A small self-supervised image encoder, trained from scratch.
Model: 5.1M parameters, 32-pixel images, arch vit, norm layernorm, moe expert_choice, num experts 8, patch size [4, 4], width 128.
Training: 7800 steps, batches of 128.
Data: 194171 training examples, 5.1 epochs.
Rows from block 5 of a small self-supervised image encoder, named by matrix and row number. Rows with one number within an expert belong to one neuron, the router's apart. Each number is 500 + 40 x the weight over its row's rms, rounded and kept within 0 to 999. All counts start at 0. Numbers have three digits each.
After each expert's rows are labels from the 100 images, of 14976, where the router gives the expert most weight on average: "responds to" is what is common among them. Only what is clearly more common there than usual is listed. The data: microscope photos of single blood and bone marrow cells.
# router: router (model.blocks.5.mlp.router.weight, 8x128), inputs 0-127
# gate: expert gate (model.blocks.5.mlp.gate, 8x128x128), inputs 0-127
# up: expert up (model.blocks.5.mlp.up, 8x128x128), inputs 0-127
# down: expert down (model.blocks.5.mlp.down, 8x128x128, transposed), outputs 0-127

# expert 1
router.1:425470531490542486505548562441504437504494557471565464483452499385490448532478577528514534527497472460476572505487508486540535498555445428471487489472489525484549500448520568557490522482574554568498543510543547536443501495451481485493523503473472499434481451554451477530530479513480509502552448371470499459483559475508458493470507523484552407516517445524526499552499509520566499455496
gate.0:484528495526416516465487462498546415478446537545450581554499527458482420483494494517524489506470510541432471491540568496472421554479534516426494528506466488567529530520476512525505410528537493495473509558479421498518457526500476542421518473446612498454512487582546473520535459470489481576433517485460508493482598521487498516489525529542477559491502577486500463495500543535442504454499
up.0:480504483499515554464445456520521463538499588564477534470470554483508484509479475525454506532455514576493447456518521509502411544439547543528514569493462478566528487511495487561456445492553465536398507429467521502479450530578513516464578483469483472427559529458486482514579477430538448597452531496493543465501522491525476533532480540511539536427467505523567482527541497518512535551519
down.0:500513590467526507484560525493499484530512552506422541527523524475494491498497456463529546553543581541518416534453533540482452421431484499396475415545458484445517489503574554475510470501504479452488507476487513443542500514471531549487476443467533447529552497481486481488459511479512526449517535569502501504462616557442468556523546510538504411539481498506544474463464426530534498457509
gate.1:560532487472497518527513478454529479498513454548488541541474499476484442526422529424519453410523533436429516475484484505394456502505521562493527458494546457490551502602514552564467451563523459499481526571458444497435525498433502463490522508540553530550490452554501573523530538437418441538518495455512557468506481530493522547516498506468508553556524542524462501511508451464462542487457
up.1:436476562478480502457496478439510475508463528463492466513518483511534450507476515470511506490448577473502467550532512455503491524442513557477421414479437489473539488481440535463501529542512486496533496534451454506497480511474542523459547485515631470587513430523459518513457524435484550439581497531512475538491501527477539523503532406534496562600557549515511527457520518503614497463477
down.1:596544565532472531491530500514467495482485519465579501563489521526532492545533540500519453447481448490516507515521494485516510560464471505474458559460498512440456542546506447377499489526490540460504535493617512523488520480463448476550502454516461541510482576496522469531629561479474487479468489459594496508523492463456531444491523499532504432406528549523464545502451477464469461533486
gate.2:481477506481497490492533505481467520479487620472498504449427484524487487500504569481467393535470489457571497536501553482517544474507489507517498498424477471485423446440468506494482479494505467477561478500557519399472433511510516498520502524502535421535500475462535458438543474443496549484527497491549522503473524552539504481515555389463491413533518419430511552501595479510544464543548
up.2:541512515478427400481484464503524502497535397513561531478588537549518455535494433511511497489556453461502512532489491518452519488558497480513536483560584523492489554546555441519477530505535420475473554515488524498491545528540474500506466484513469523520492485563552575504454532439443450505398478447455568470445397518531435464471542494468521483483476492464506448528474463485435504519500
down.2:452542525523528503531517421560506524471543534492501516569524482453541482518554439461524560502529481606459502407506468478504465559436506450526505540539546542525526501500488483488500518486487473529497471464551547518529508512548505506397609477417504539478482517474526517462518472469528494512450490560535553444398461474494527429474420520510516544421526493552528479466458477526467524435467
gate.3:454464551480517507608539480499470492521490566431553546494451456520537554461509492520498452580516507508537474393502523514512450492501531474572499534428481483539432496460504437430538483528506470456557481535496559473484465464514474565544527491475547437520506474494549520517534485455538472522563552516601547542492478504466505496483536459548464469475560477460525496521606432513482458458465
up.3:611568400559523475472504561512471489485517411509503490545501510508586588500444480496491507456493563512460535461450481522539488499532524511480508515516565512475528511525517533478556534494554547509457532527526559479464559438443474431555453528500498527485508519472550487406535538535461478549514443377449500500540466473411481487514530512504467506516513487509514447504539509431517517496456
down.3:530524542489486437482439496469544443456558513556405489606458478501490526447579482525488489497502492514492530461451456546523459477499517460530504563530525567483478481560527452441569495497485526515534490448492474489478608544513448547442456459500451490487476518491574416484511492468503544503462500534504524425499519455570477432494479536527455524458496546541432486403460505519459516546519
gate.4:528456479418417476462471506485502500525543468495509569521394497522499506527474458480500428486503493415531503496497538510489552488551517520569515541503639515465476486515498435482464463504532445515528534504480482419456493534545571526509538483502563466495504415489569500458512512492485483580481510504511563494477416537536487527530497451412508475536526476480513516490609485519579525525489
up.4:451511504524495496568458469480483541483524542514485475510538483500530503494499509514515493470467482577425478452469480466558426482381542479484470516488446460511570547459472571419529503514495525559519535531499553556543516471438503480534527520478508522448516559504464424531511512546493501406493487435461498482482612461470535435474470545551502590478465615529508507533453505520486495459491
down.4:469424441574540563492506491474424550434539414527490492556552494523524497416476522486507479484580547452535495473506515526507512531464517509479561495509553523439543523549500514478496521496491498497527544451515489513507472458483431498514435521544426497480448571419482428495488484565562545387466493508470517517553485542467514455434526523495516510440501588491487522513489537449441562488523
responds to: cell type: erythroblast; cell type: lymphocyte

# expert 7
router.7:531543444516456464555490508508471540479453460503471450550475537488486542497503569565482465487447478466561567526515469489473553521476451553524525543499488556505439538506449474512533521543531557465509545527518467515476417500539476411466418556565480474451514449469463468440547577518490552516504460414496436531561534522482509510552528429542511540480434502522468441494558488449569527499471
gate.10:437541487457439483412510528526569556490469500485480545529494460458510444459519534498452455513480487547478478493524447528544472486528507464435477546440463526542500475516497426470619530538488497460535466536513530510529580525469515471487477480492520509536540550429550540433522447430481508496433470488560559442532532429565548431522444516451544501468448553491513545497462526474473445474540
up.10:437482534516593445511461460506486577473481531465541371505533502497524469468552489442468501529491477565515558551493520467494557510537453509527421535475454469601471466481543466513509564459451472501537532424581549545512535501457532545550558447479478519502516529514499486517483538478588444503465508498551502490491478504507538489507553509492480419546501499414526489517478420519453490519531
down.10:402525454557493410579502542506468535440415502496498461548442482522504481488478523453489420527531513489482504471509478453513485548523460570504595488497509563456535509517446461441540439537508523546562491551506507548479546483514508466503505473440484466502553547545503490562529465546529534454466535535506469506563491537504584520535488498442451546521479552478462539483513487448532552464609
gate.11:522494449478497524446497426452463500445551469467537579515518513577458543433527544480461448523451548457508484428528496534493486482538569504564507429517483507442464454574473484503551409478513498514490469465564523453497491518487504492529446559500450480500483495423412490452558523569468539475485477559456589503508547506575518578457492495489455521476517519539496531506571508518515463557501
up.11:484499511498449496493468409506418521448501524514485465541469568494510471479448497484541510411446533515490560492536468519452445477545555469401563522542522534547436532546495472441461492471548523400522543495505515442442465473553455460511418516499497503514564478493418524520501476492491479464445556548516498496480477507563543505450515470489473539391451556544495468509545466493562483480485
down.11:453585523550495424520491558524508528453454493470505482567577477556431445518501433477525489500480547438493541551547496452520531530558478557477524517463527534445530465460471450480512524529460511518470544526508447480521498570425432497429501529484466483524439557496541458558492468548487490492458529538555475545469550521488525552543459476476437553522471470557445515470522467506543405486575
gate.12:504448496520453512448441462545432500448503429465508499587530474496472461519450496544529541467535535487465539506460503493509456547578518547486434507474526582497530511539506539506514486517500462491527489536512531406478530513482482505537567452504594518498533487529475526554447528440529560509444559503509557512508425509536527541436483482563469451516571461447537515515619525450434504449521
up.12:464521478547540516540486474520475485501512546507510504472465534516545442486546479511427510594508477578430492456541489507580541552627459444503537512446430483498566466471480553483551542473494477521542388492540464528502487469478472453429528474412480501510530479397545536515502527524479457520518468538415517515472473504542540482456527495485514517491493481518544506457526501496553500551585
down.12:485430573491476515488528505472527527546578541444459471416506530479525528487576553472485486472455484455525463471576561518520499484504478520473448451513501458423456554474539552504481428496496520469556512475516459463511478566419516532556486514489520547521452448508482462440471532513437505467532461447454511394455589521488438521548514477474590499518460471509484499529498552487506416493545
gate.13:424497525465400487449536530492521468538530571476546494472521532519493432547445475493513514555536528523533440505496612462565503502481495483450416542457483533482467485478539469563463469525533449464473528442536515507499476544457531498509507426451529490479551510570518497579531485421474520493456518497491518470432493481526442459506514492584499406509506461443557535559509503547527437543525
up.13:475463530470599513541565508517511493521570479500480510457466526515483536498532519562521575516476484529431435458517484538493413501477551495533496532573502415531491482534504492482472563503491510533517502476507505561442502445501535540518626455422483524516410534530469464475546479528483463519476493525461500498480512493357501499487425503427494494504545505456554504489452500529495495563427
down.13:434540468548500519572532480455513570523438550443479501605528479453487492517522485417545561454493492510499481518483542448472423507511491466421491505498522549479482474476442521462514485524503528490543537486504556485610500506540466506412527524474457526543425454474450459500508509584531515434476549557486538492475522602456517504465511519533405483482492485557491514536486523533500499431463
gate.14:572484449463451510516502496504505529510490452463576488544536498520470407587465395548508494496581540511498488455474498494459458513475533526547467514424469491523568474559510442457466487525484428458478529461534483529487593516554504471580496549479449527460517547560513557592500472531521496450459506460559520435459470436511536478500463537478523505461572545434522523492494507494455500512498
up.14:551502484413484491464548549508463498527522506552466562490439485556469517478527486498451457469499526502457431442511460590553459419542583555433579561467546479416514452440541499431484414478447463472533467435455503407482563529526514468486496503461525495549476514451539460500502454541532507499499516556496531489448546472547513446485510515479503502500505520486505521503454473492463503546569
down.14:496442513524488517546507489383505501540499414442476404522458519495541476576517482481502486467466521381510454554572465455542468559520476501442543464566489463540507546553520554555551455485556530578469513546545478505457493501459536522494478491534482513523520577547438501497450547505450491434493527476512533524578464489464484575515456482476448472532506442494453486518509499463494526500482
responds to: smear: peripheral blood

# expert 3
router.3:456524529426433463421454436442557485499519516516473573480512404496548418440467482501564512548559562483479446450525569506561459508438491425470515407536503454399564485520523525511501450499524506502516540558518457472510480536513509522477537501510513473495540528460460490509446493507512528438489527474457561450494585522514484511482533547500522488532465570542531549506474517539501488449515
gate.0:491492491461512495563532574498516536535521469472561505536442515514484504545564492539485530457464418507462527504493386478483500555528533597507544593436542533564484446465502496441504538559469548520492548463501505535450538510485494471525485482549506484517512468497485531554606468431464453527538489425561480414493488460524499425488512544481567538467477471501487522481497451441455537495548
up.0:488538554528505537498510447471550556508456487507491470516554539452425529536445542432493498549477476468532502538436523481410580565458469490493454543502449539459458510551499444491491473544445462421535412505559429514520448499492441493439527437524489516465532542491539518470508468495599483547458483508586511528509490529451554486484496485586457549534489501494488470535453494530450440521485
down.0:481527483458579467498436535460484424513492471430506476494484507437495506507486472486506483511541560436537519478516555451457425479530496517502509454442501472549487539426581479442508490538545515422494504545455477466493494500486549551576496561600564500544438481522505491486438530570476448439556491477515469466560568501493524493493563550495586502546526421525537472499495498471451469447491
gate.1:447531405494542404454457480520445523438543484539518532521473436584515552434491443517473478530534503503440518476513465521584526528574524452490481499498497546466480495479525504495544505450569542485568561534484542500508436470503489484512476473521461502479538542456540397483462493491496562521508463517432517508558523526505441473460543422531515454507473471506500477455630529507533497455522
up.1:522476572495488579489578472493516462547486512447491482491573538465522447577496545484543494488501561494559512485482532386453505416451512458477449424480449485504512520500489511518502474542516480440436458456492522447529536526495566515514515532495574459532504408588443539508450556508472447472523499450475511475456489508450533495487503522520529461565555425434552526551479524518526494499548
down.1:518476464483440483515501419463487474519522471534516467507449502544468498551428524496553451449427502412477526547470559513553524484469493451517557449507533515524485554531453495581452462497512502501470578574576444524542481520470491476527502560549476564533482493526445545559553529479429512475409523481498503521511500560506445569503502505484497605564520515514440453574522517531468495479526
gate.2:520527475431514518490424547414507382490468481546493561554457486454560462473479493523576505494519561516480523504487517477532526493447516491460518587556548497526485556484500588485505463482505560440453596502480542487540527516467533548469483581504496474446479426529480482572484564522434503433463464472476468476502545542517462485572537477517514559455517484509446490508456488474486550460511
up.2:491486507470522493520464419494576446495490510565456571467398484500540475461464482591506507573512510574479480476532569565500505545478508462463542549556560474502489457514511533538515386475439497490469497501502485517538387523542474501493512485465492457449480532432505448468567437483502526486448540530494522540470492494529442523557548553507501562451465504551462490521451468575504515502513
down.2:469490507427536509507533549497425481484572447454452451406511468452491539484539504433483474459535535464491460496504536467531488385492540521508454535502528486528523475484489495475469612457508505523517535458558518496490582511488570508562503523526542517533516516508505500536491501572481491399478557518545480461505554551445514446498483492503568498525508431489554396439496495447450527505442
gate.3:519501479460592480566506538537544493542491467528516501489507466566493435538565497538514490469551430425468539502502474527496483451497494527447619509492541551468466492481521487485485527490521480435474530475515507482469535541509521499526436512512444486492498481465526526581598516480442486596503459408514480400457418470559522447473496468406536516448473529482499523508445456503497542479537
up.3:502522505424528459511488452418565473511485469540459533556521438471480529503501509459490523557499461489506471447455509525433566568410493500506528506499503552465478561548521458503507440508460467415549559495479444499594449523539459550464551463519492481510528520503497456479461492519641522524519505545538508540559547583444480544513511542541502590523539525510479503490487494559463494475509
down.3:518485451452566457508486509459497442537425478470479492516506542442474500516468544456503431492517550435527542514423528436557455482494488520536492476494481497506520608468516471452528423571548498494455528530506463496521476528531482480558490623550487501561474463523576491503484576521484425478525480475491489488573481515568503529502522527409498554498527413527491505491549574527519445481528
gate.4:508453526464550526461430447393486500501452506471469521541497509456517487472515454472572490526539528517480485476482563475563495491353502411483544500513469475484478536543512534485525487471499517501453539454555551503573542507529519572506529497490470520469493531532404524552444463568531533473461535520502451510550565470496444502521490529562468559499495522597480461488416512504482527445484
up.4:482514515483517611512475469512510454503443505417542519467524424424483494502514464511469551492475574534469442405500490454525465544453556519436493416502484452470540489505474578509532494492469557447461522453441496529535478533532543485493505494452548494478487521601477471539442473497539511485520512528505491482565578491483502505531459546555506581401510492487541534509513509554537498409496
down.4:479494575531498426483534480455450515494552468447431439484500489488473509471591436521508543573507493525530423522562510511526548429445466529477498524513487485509457450478496523468513560478424496497571460514504493526511507520514504529439600429470513546417557556484455473554430496500485550493547516505491526546493543492502477483577472530567530557528470510489500481411466442458425502497524
responds to: smear: peripheral blood; cell type: artefact; cell type: platelet

# expert 2
router.2:545528554487530488573555540532531512500542481451487530480564413518499546536570521515466521410518470504518480471426434462502428448575550541540569471475488541485504534470496491493474452514485481495493467497409472407445528528518516429522411477520518495542494553540483534502498483539495497435531564525489546474477487491488551454466467571518490493497418443500470563526483534495408497529526
gate.10:469449523472502492511470480396493476522517467498542437536489567518459491565496474486539568484505463485455521522476530504431495501462484476530449549497529505527496543527520511500488521521543493537472607477524512580533479470524490615558629488512515522524500440569415461496456533523492433509455414474473475477534495519396488509507491474487504501562596552539508514519500547467495506495455
up.10:503516495525458487411543462457480463558493490516506546527449464514530520500623460485469549447518462569492481512515415498460497527459554509441520503456486568467563496495542454471533452500504498525446495480551510508572459593538492512474522480478496487503597440468548469474546471461567470542530427482498471449455493478506481419512461489500561546519539503512562550443441543483503485488576
down.10:553530465487462509571574503536489417528543530558509514489484484540460575558566540552483518487492479528476492497510433525457510522421453580526493530424493547506476471495443469502493483565417538470473510425442486494532528514517444450498477501500456524534508463474510466428555453506464468564493472556484502516453483525519495491542434500499577571398566478501569562467492484523514540493532
gate.11:512500503504457421531513447481525477504530592494478511479453511588486481494484458548533454444536459450574532517482491488559527502521446480461437515547555437450478486538491488499470541597569417492482487489503582497500487489581513487503496561527464483521513479514489569561526459479415508468440550493469523474475455479433435553571589461492532509517486485485533531518554480497548571475510
up.11:514506504509542499524511562485560483500458448508480453505530526514457559484419475483487575490516483516498522503476489521404496601459445543532504469541512536562486502483458598529502477471571501533438456507472460548431502512459488492537467489482499528500470534572523570489439484445462500458539395508458489520538427502502485553502455439560485495577523459487498496578529543533471564451568
down.11:482473584474476466513528482491501452487495577514442524504535493520524409508487492447600463510484516523429499595493552470520516415481431540502555476592481496555513516467458565508475472547467458476481451540517484539551436499476482480458492488507420509561475490447497522513505505485487434497553515600479489473499511494505531533534496436507526504526405477583500447468465462589498502459471
gate.12:505503497475570514574493518462492471600380505498544486484531591485522512539532583475467529463481547557457469500526484525527476488449515558514446508446424543620522476482534588511500459515475499575419435446491502489490559526447541498493476524493501498525434496525548504489490497526474562543512438507501452520445400442483501465515463498496493548477560507494503490537539505514505494526512
up.12:555499428513468511488505588483472438456603564459452417488464489514524492489522448569494459448489557452491536524546514478536496415545503544433530542449496511444556444452538474469583516494487541435552459463429540476529495526505531522482470506488485511495515457501525423507443511606590539461509533486486438482499540500523549501506517524546516495499466475477524432476525527494533477469537
down.12:506512522558517488562527475513535484561510488481451532430527484548505523480499515611509486444537475555511492501534507467539517464521408509510517496561474479444484440520505460453464521543444484539473503544460462560547450507552500484453492475520433482597516446427461533518458497474493411531590470495516544545528489481489442519559510525465577567497455463572512463435448440511515554478488
gate.13:586519508511544523473495467521556532543555498493526571428463525518406425497495512553505504420583473502453529468531545478536489491488515443509462481519502454446489446578539499509457606471512547497474516555518537527462478453453506496538465517507414523490540520543479534510498493506424515563512540470453542511552546491465485492448497435503531443471491535520466561552445474496549505460402
up.13:551474513511595547539481459463547473581502463447491552437499511493448460453471509547496540468608507552495457459501539460526490465418517447508474427522510452471458456590531519532522519485520540493419519567490475558523477483451556531545469482462464479518517501576461539556454523518420563525529492506472520491550592498486516471469487503540476470524500548509482519522467492508583498452449
down.13:472521382543524532496540510575453458452512445523448555544575451459473541529542482515508533502488471540511503416432508473429474499458482508488481535544538592515506516481459494509538511493505491423524491462478461553563506465549459496538494508530511493565488488473531467490458474510504452495529460623438462550558532604475477484487513530527455515436579461503533467472493545513454526478484
gate.14:514507495561461634509521558512502488486513609522453485492470600503467496452460435543487429482465509479509530498527489454558528535497449475450493500486490503530472492471509502497517494472447580480528536494490505505558456446426462532532427509528512520509493487494554432415505485507457507578430473469454507478525564508476491523466519465517523518481475401410466542479494465510594473537470
up.14:457491494572435517420509483440477506475518537515466498501496462532514491509452432484489464524486577481496471510495502489488534532453510481525404521468509542426482546457496479482535496522520418433636532530478530559560483504486424604469510511528560504497464585545509398492430511519487499501525561528513464493494542536478554499493519529535466503570507578452534542500515534529491483546474
down.14:504513516415482435470445477491455448513532559566472500550471527522550549536503424470581430530503499457528551510457545520484568557470476463462466537457518538517465519460506487483513394455464509397517518536538554454508469568471491513548432574544461510512545483491558510466502532457493528498462426490530465516502474420590452507553494514514515447516552456513477492514486494557518487535512
responds to: cell type: artefact

# expert 4
router.4:450509553490475415524477492463463480490512496466522465519474506480547456530516522465502495541504441504448557602488444500488529512564456461528503459525533530526509521494475458434465607480502429550503594500563533559523521451560478541500549441488513447499485395563546516560512530468466467466556477484508430548464409490500528531562463468502493510557517517514484508477441454485484539458444
gate.10:475514440579511486479525485530475440446408476510528477484462509523553502431519425536479468487469444484434563477522496541531493516459501560492598456558509524514444523396485533459525507497450521433523536494392465496498453506497497544486465469477532470466460479501531432508436477431549495581549435491455476499561501474523530565553469482519508523508550462491483488503566513488472520514576
up.10:552509452506572441497498430503550536488462420493520486555496498479500501492494576545448474540483509509538617463499489483448503539558469496517529522562546411561494495593482517491459533493390536478586487483499482527469514499494479459468556549523456522454551493381498446455497513510468450439542450473500512524485526496544543550489526489483517512466499510445470492544511515435437551487499
down.10:502526503549493469456485492486526413459568542467453573560471477511443522367462502456546519539493483532507497492575515524543490531544429521500545498483455489504553513519483457481525492521473481534475523532472443470599492537504442570557454488531520478512547490490576440431514528437497509474562454473475517435477506479461473447446558484547525447457496469586463442513487462476518469451505
gate.11:526571480489546531483526460550516537507507538545555556468531496531515510487568513480506476502533502546501512426506451524451535497565503449465492531421507511531502459512605522525458482459471541458522454410506549465417452574441443448510444488507465506436563475455516452479579480461480516488493422495484512447474557449552465461547508529456514460478481467460534481517460521480557446514585
up.11:466460551522504554432532484499549510452449524512557545455460452511530474468446563516485476535517517472512475467517536487485522519507522420535553414566571395485508462508520430525444495482516427509487496480532534521490467467553507496500520511519501413509471568515429559495468419458507491475501542523563589525515466507559500492523443526430471555488530543482496579482447488505476576482443
down.11:590458490487514510545500450489495420534547493564434475478494563488487538472478497529524539493584508462465500449491487530461475441547478553461522454563496475505527539503523555534476413565510460521519444465425454414490496564548572490453472501486488435548508477493498562504454523499531526525516436505456517510506440588501541569506522541470402531527509463478534488466458495480443465540554
gate.12:445530511549505462500430436536522505471456518522455500561471499411524517470504491478539502503446508482550547565512539446478538555486454512432555435488466515573484514501457530467539543449509517509477477537536451465512496490554487546478499529538549468509572401454479542498491558471493537450506492499530434516516475540550571524544494435550449473486529471528478478464538467435524570386428
up.12:542467480455516549520584545458473507505513486537519479448588534597524505518533523513427527458548536531458454446481476525590465464529543487535415545489504472467508496516552484527475500470511472529485486463460521543466510500406536531501493455420448487500462530552485455515525473519464442531483500518495568462487513502434464470474507573435514552491451542423526517514486540583492460592556
down.12:499503484536533530468520481512451554516509434493631507446539556498531471488506457532481516506471487539443503440573444515479529590571545497490509497539446504454454424558537483522442522481504487526483467513508460468444498491497508513541582440455539507522462541442503510479453452489525537524492498469499523468465506460471489436485449493530613501512510583501540462460559491497495510583391
gate.13:476551470517542516484483547485553546533487529419478480543511595507500445500550454448491542483509440510585429500501516510434500496570415534455483528458451516521532501477531470498502418474492477541455490434501436468430511529501456556501476479474434598511516451497450537489586458466496498480509467464526461426495484421490451510490527555481513472468500436562555484519441492450494447519474
up.13:425476436467568402446496570462462517528533510510524477477499544539503455483519517441511517560575462436480459528502490544510495484506461406523592558490568558534498486445557487518472491470540539499557557514531573503529494541508520507554556464477466504526537525517559465542561475536525479526474505487443518466445556490491442476466462523506527490520529455474476487425416536501459441561529
down.13:506564593585468426500519555540485511433460548500514472523522461535492481456471555452486446504532520520515527555488479487530468478552516461462538550438467544507507553453428435473524551520484519520573476543508519519470489495517419442511434485554506496501531550538576451488604454509458494513448497499488499447570462475574523446531454517486494508453426491475438514558454491498514522447508
gate.14:439524489592487483558556425490475504534511487488465452527558495527516509512560470477463515474454485481579518469533464459468472458552480650513429527454466561529576493487437538515535531527475473519497473381441488482520492487510511462479477516454531549502489417496456523474473536508465533446606453496495446477469476486438468506454482499516525525480530445545508461501549481496522515511555
up.14:495435463412455502450462574489524503491551546514531521503476452475527530537505516485564470474487490425484563470520482540515499535423486481504554486565493471487484535498502508547467425578525537468431504503453445451438560507420516490495493549583518514502502525438539487567500483534498459527380496473545561460478488470516514471447532544498538449497480554489451554523486516477440423527562
down.14:517506521457465553443494536535554556500476506447577523474519462509538484513468528519491512528460445573480550522562413475533418572533567468565540505486472485530471519436452560508536494493517521501451457506532481514492523459471552442506532492540550544501453540514485525450532474464496480551493513490526580419509517384517586478439479518502511568472519491525527505466556579480496412489489
responds to: smear: peripheral blood; cell type: myeloblast

# expert 6
router.6:451506478540457448498488479483456527472507468478558486505556491418513500509509502457521581531513458552522575444486480480484508532582425480533487485518530532494559516495484545550518510487531489484548554475493535528463527523521466507571527492501500566485519410550477440520513514497527493471571510349471488451530492487460486480498519577561525442477522414446527485559499480430443453413481
gate.10:552515549562550496500497469523599541550487512511503525457466452449495516504535508512465458418442481528458461507532444540467506492487573491532533407504507447452507490502485447510539541509502535576451479545443477493474468481480551428433490511573432464533506546489484527451478475519474496539528550453511578454487460461468569518518450500410540516538452542509519560465548471502522597550505
up.10:532455454485456473471524457585511438495524437557499501543518521556473448564489359546538526460515453477427557518475488544491456530492479510477545510545541584497477538537516474536458543516494474506426521501485483535443444523467479542530504429521556467514499497559555567571458483434425466502444497439468516488481408493495442509511483492522493513470549504475536457511521499565457510497495
down.10:418471493546524561553526470516508578504435521491519479446448524477535548496516496518499484518505495521523438450629511498518486533537500463447482567477513473526473440471535522496486470462481511525547515478555529491500469442492520496505486515552484511559445553469506481532515516542526439458449590501488586507436503440442499483456492505549624454479464449532549541559528406497430501519491
gate.11:606493475462425467407497553487511447529516464550454584462534492482468540487499434549509506422531552566464466435504484533449495467472519554499445486490422493445496471507572426480525512507504455519433513468493503477552562546528530540502470491491568541496544495504620498500483490456526494611492466496485498479492518464511478504511489502482557515496567485502494543448494562487456496493571
up.11:508508375522464525489431485480473499479471482572534547477508464488535500477489477436518451466570519565458452488525511508588523460547501469461420586485527417531469462453545541480543541475511484578535525491528579534580599492509531521488505553434455555500508492474509492451491489587491498452422474562484503509453507496482498468521456445455519500473528543509468454491472476521487538492507
down.11:495520530534458490475506507545483499478545461462460513577554449467475485554491457479529572430572498562495504490469475470477460533471454507487457481482459489513552582524481470432490523514505547536433539480497497559504570497519532557471485505503522495511520513548544522518471517471479503502457486489517486485534461507447542569481474529515300518474589463430543527499503514420458528439479
gate.12:503459537406496505447455556482553429527517483543569520476454433488423483546527503482491521430483515521475481521520468528483497468497547556558514618521549499508486507472490483488463458513495411533502560512416409476477550478506505528511519508498542512570462489563458491534553485430469473516544578493545525468514495513605528474510451534479512508499448505541503454517498524449429498523419
up.12:504519615530462550573456574444539532513529520473494484480500495473445590488514540448471521504536415478567431554536424457402511508482504488501537510509519436527500454492466482515498517510494504486522476483468505521524457447511435487457519504524501573538493536496479527495581505401529461440547518514537515501513569494484556470512483425512509497524435469530404509499448464472450520570490
down.12:535532513445486459508571544496437465505532514467564523534530502535527527516531507499547534489473505449450543547470475479535540473516487444489492534465571595438474563459489525529443484564540484428550519493484601424502545557454499522491547480488587486559418444520520433446535565448466467493468483456517498467452499571478450467521536437518474499526549545466519425515489499515497467475491
gate.13:592524446487501491467523532434497484494505489548486559480461462508481525476543478482519499472597443540445502445492465589507435493424508512486564497502572436449480485491542515482531500521503495497534511503524529534517492491472486505489480501494462548467483549506556514562528407481465452560520423417535548446501552445562450482538464515442520512497541534550470554446408474486463570497576
up.13:560513456457493477412492477519525448517487467560486574491469501542495433518525401533501524485576469555446481478520447578509515476479539453511519573480528505511520475522588476431489532478468486533442539486548534544568572487518506518488522447462456512520523507474577505525491456427453439573482418559495509482463476444550467444498440511455521504471532505553492519465414485530479524502523
down.13:538496498531506520510566516519491574443429480460555508562504493518485498562547454474504557488506489500454519496443487476476446564546468431493486539490508484522520541500471506494500577542518532527504526474551527494515530515541448511466531525462460534544433516509413504521479506525450474464415547484562547481488432524402491524438443529445389488414584474456528538539549505515518476515423
gate.14:556473472506532539505509485495527538550484456514495526474468464530519467474513500520484444443583471472516462429518519558485496443470539514518557484517494471431450406601538463490499533500444485552482515550547501508458502437449513490497482510532446490505494609468514537513460415559463502506380553479545548468488532475531515442463499482473527509482405560518453502486490459504477601540490
up.14:434480567446480470477523485473532492503490491428553528480487503462540381539498494450539551488522492488429520511476511488508473487477536424521466471565537476508549545521467461530458527513559466503434542516558496526522498454550522555525593521498527486520463526558471590523519496466495481417442579450588526470452512502461496451487393531496485506515556560467520469510491491521482449470432
down.14:497420496477484564490505442498410561476496465482584462515551496483488554497474618486518516528519560426500524498496567524539509497510512451451515484497532470443516525538519596529468470457534504488529572427556497453473515518463458513546510550472546553538435531487448492487523536511522513428456526454499507482516580540441450402539522542488528469480516523505480454577497536468466482474458
responds to: cell type: erythroblast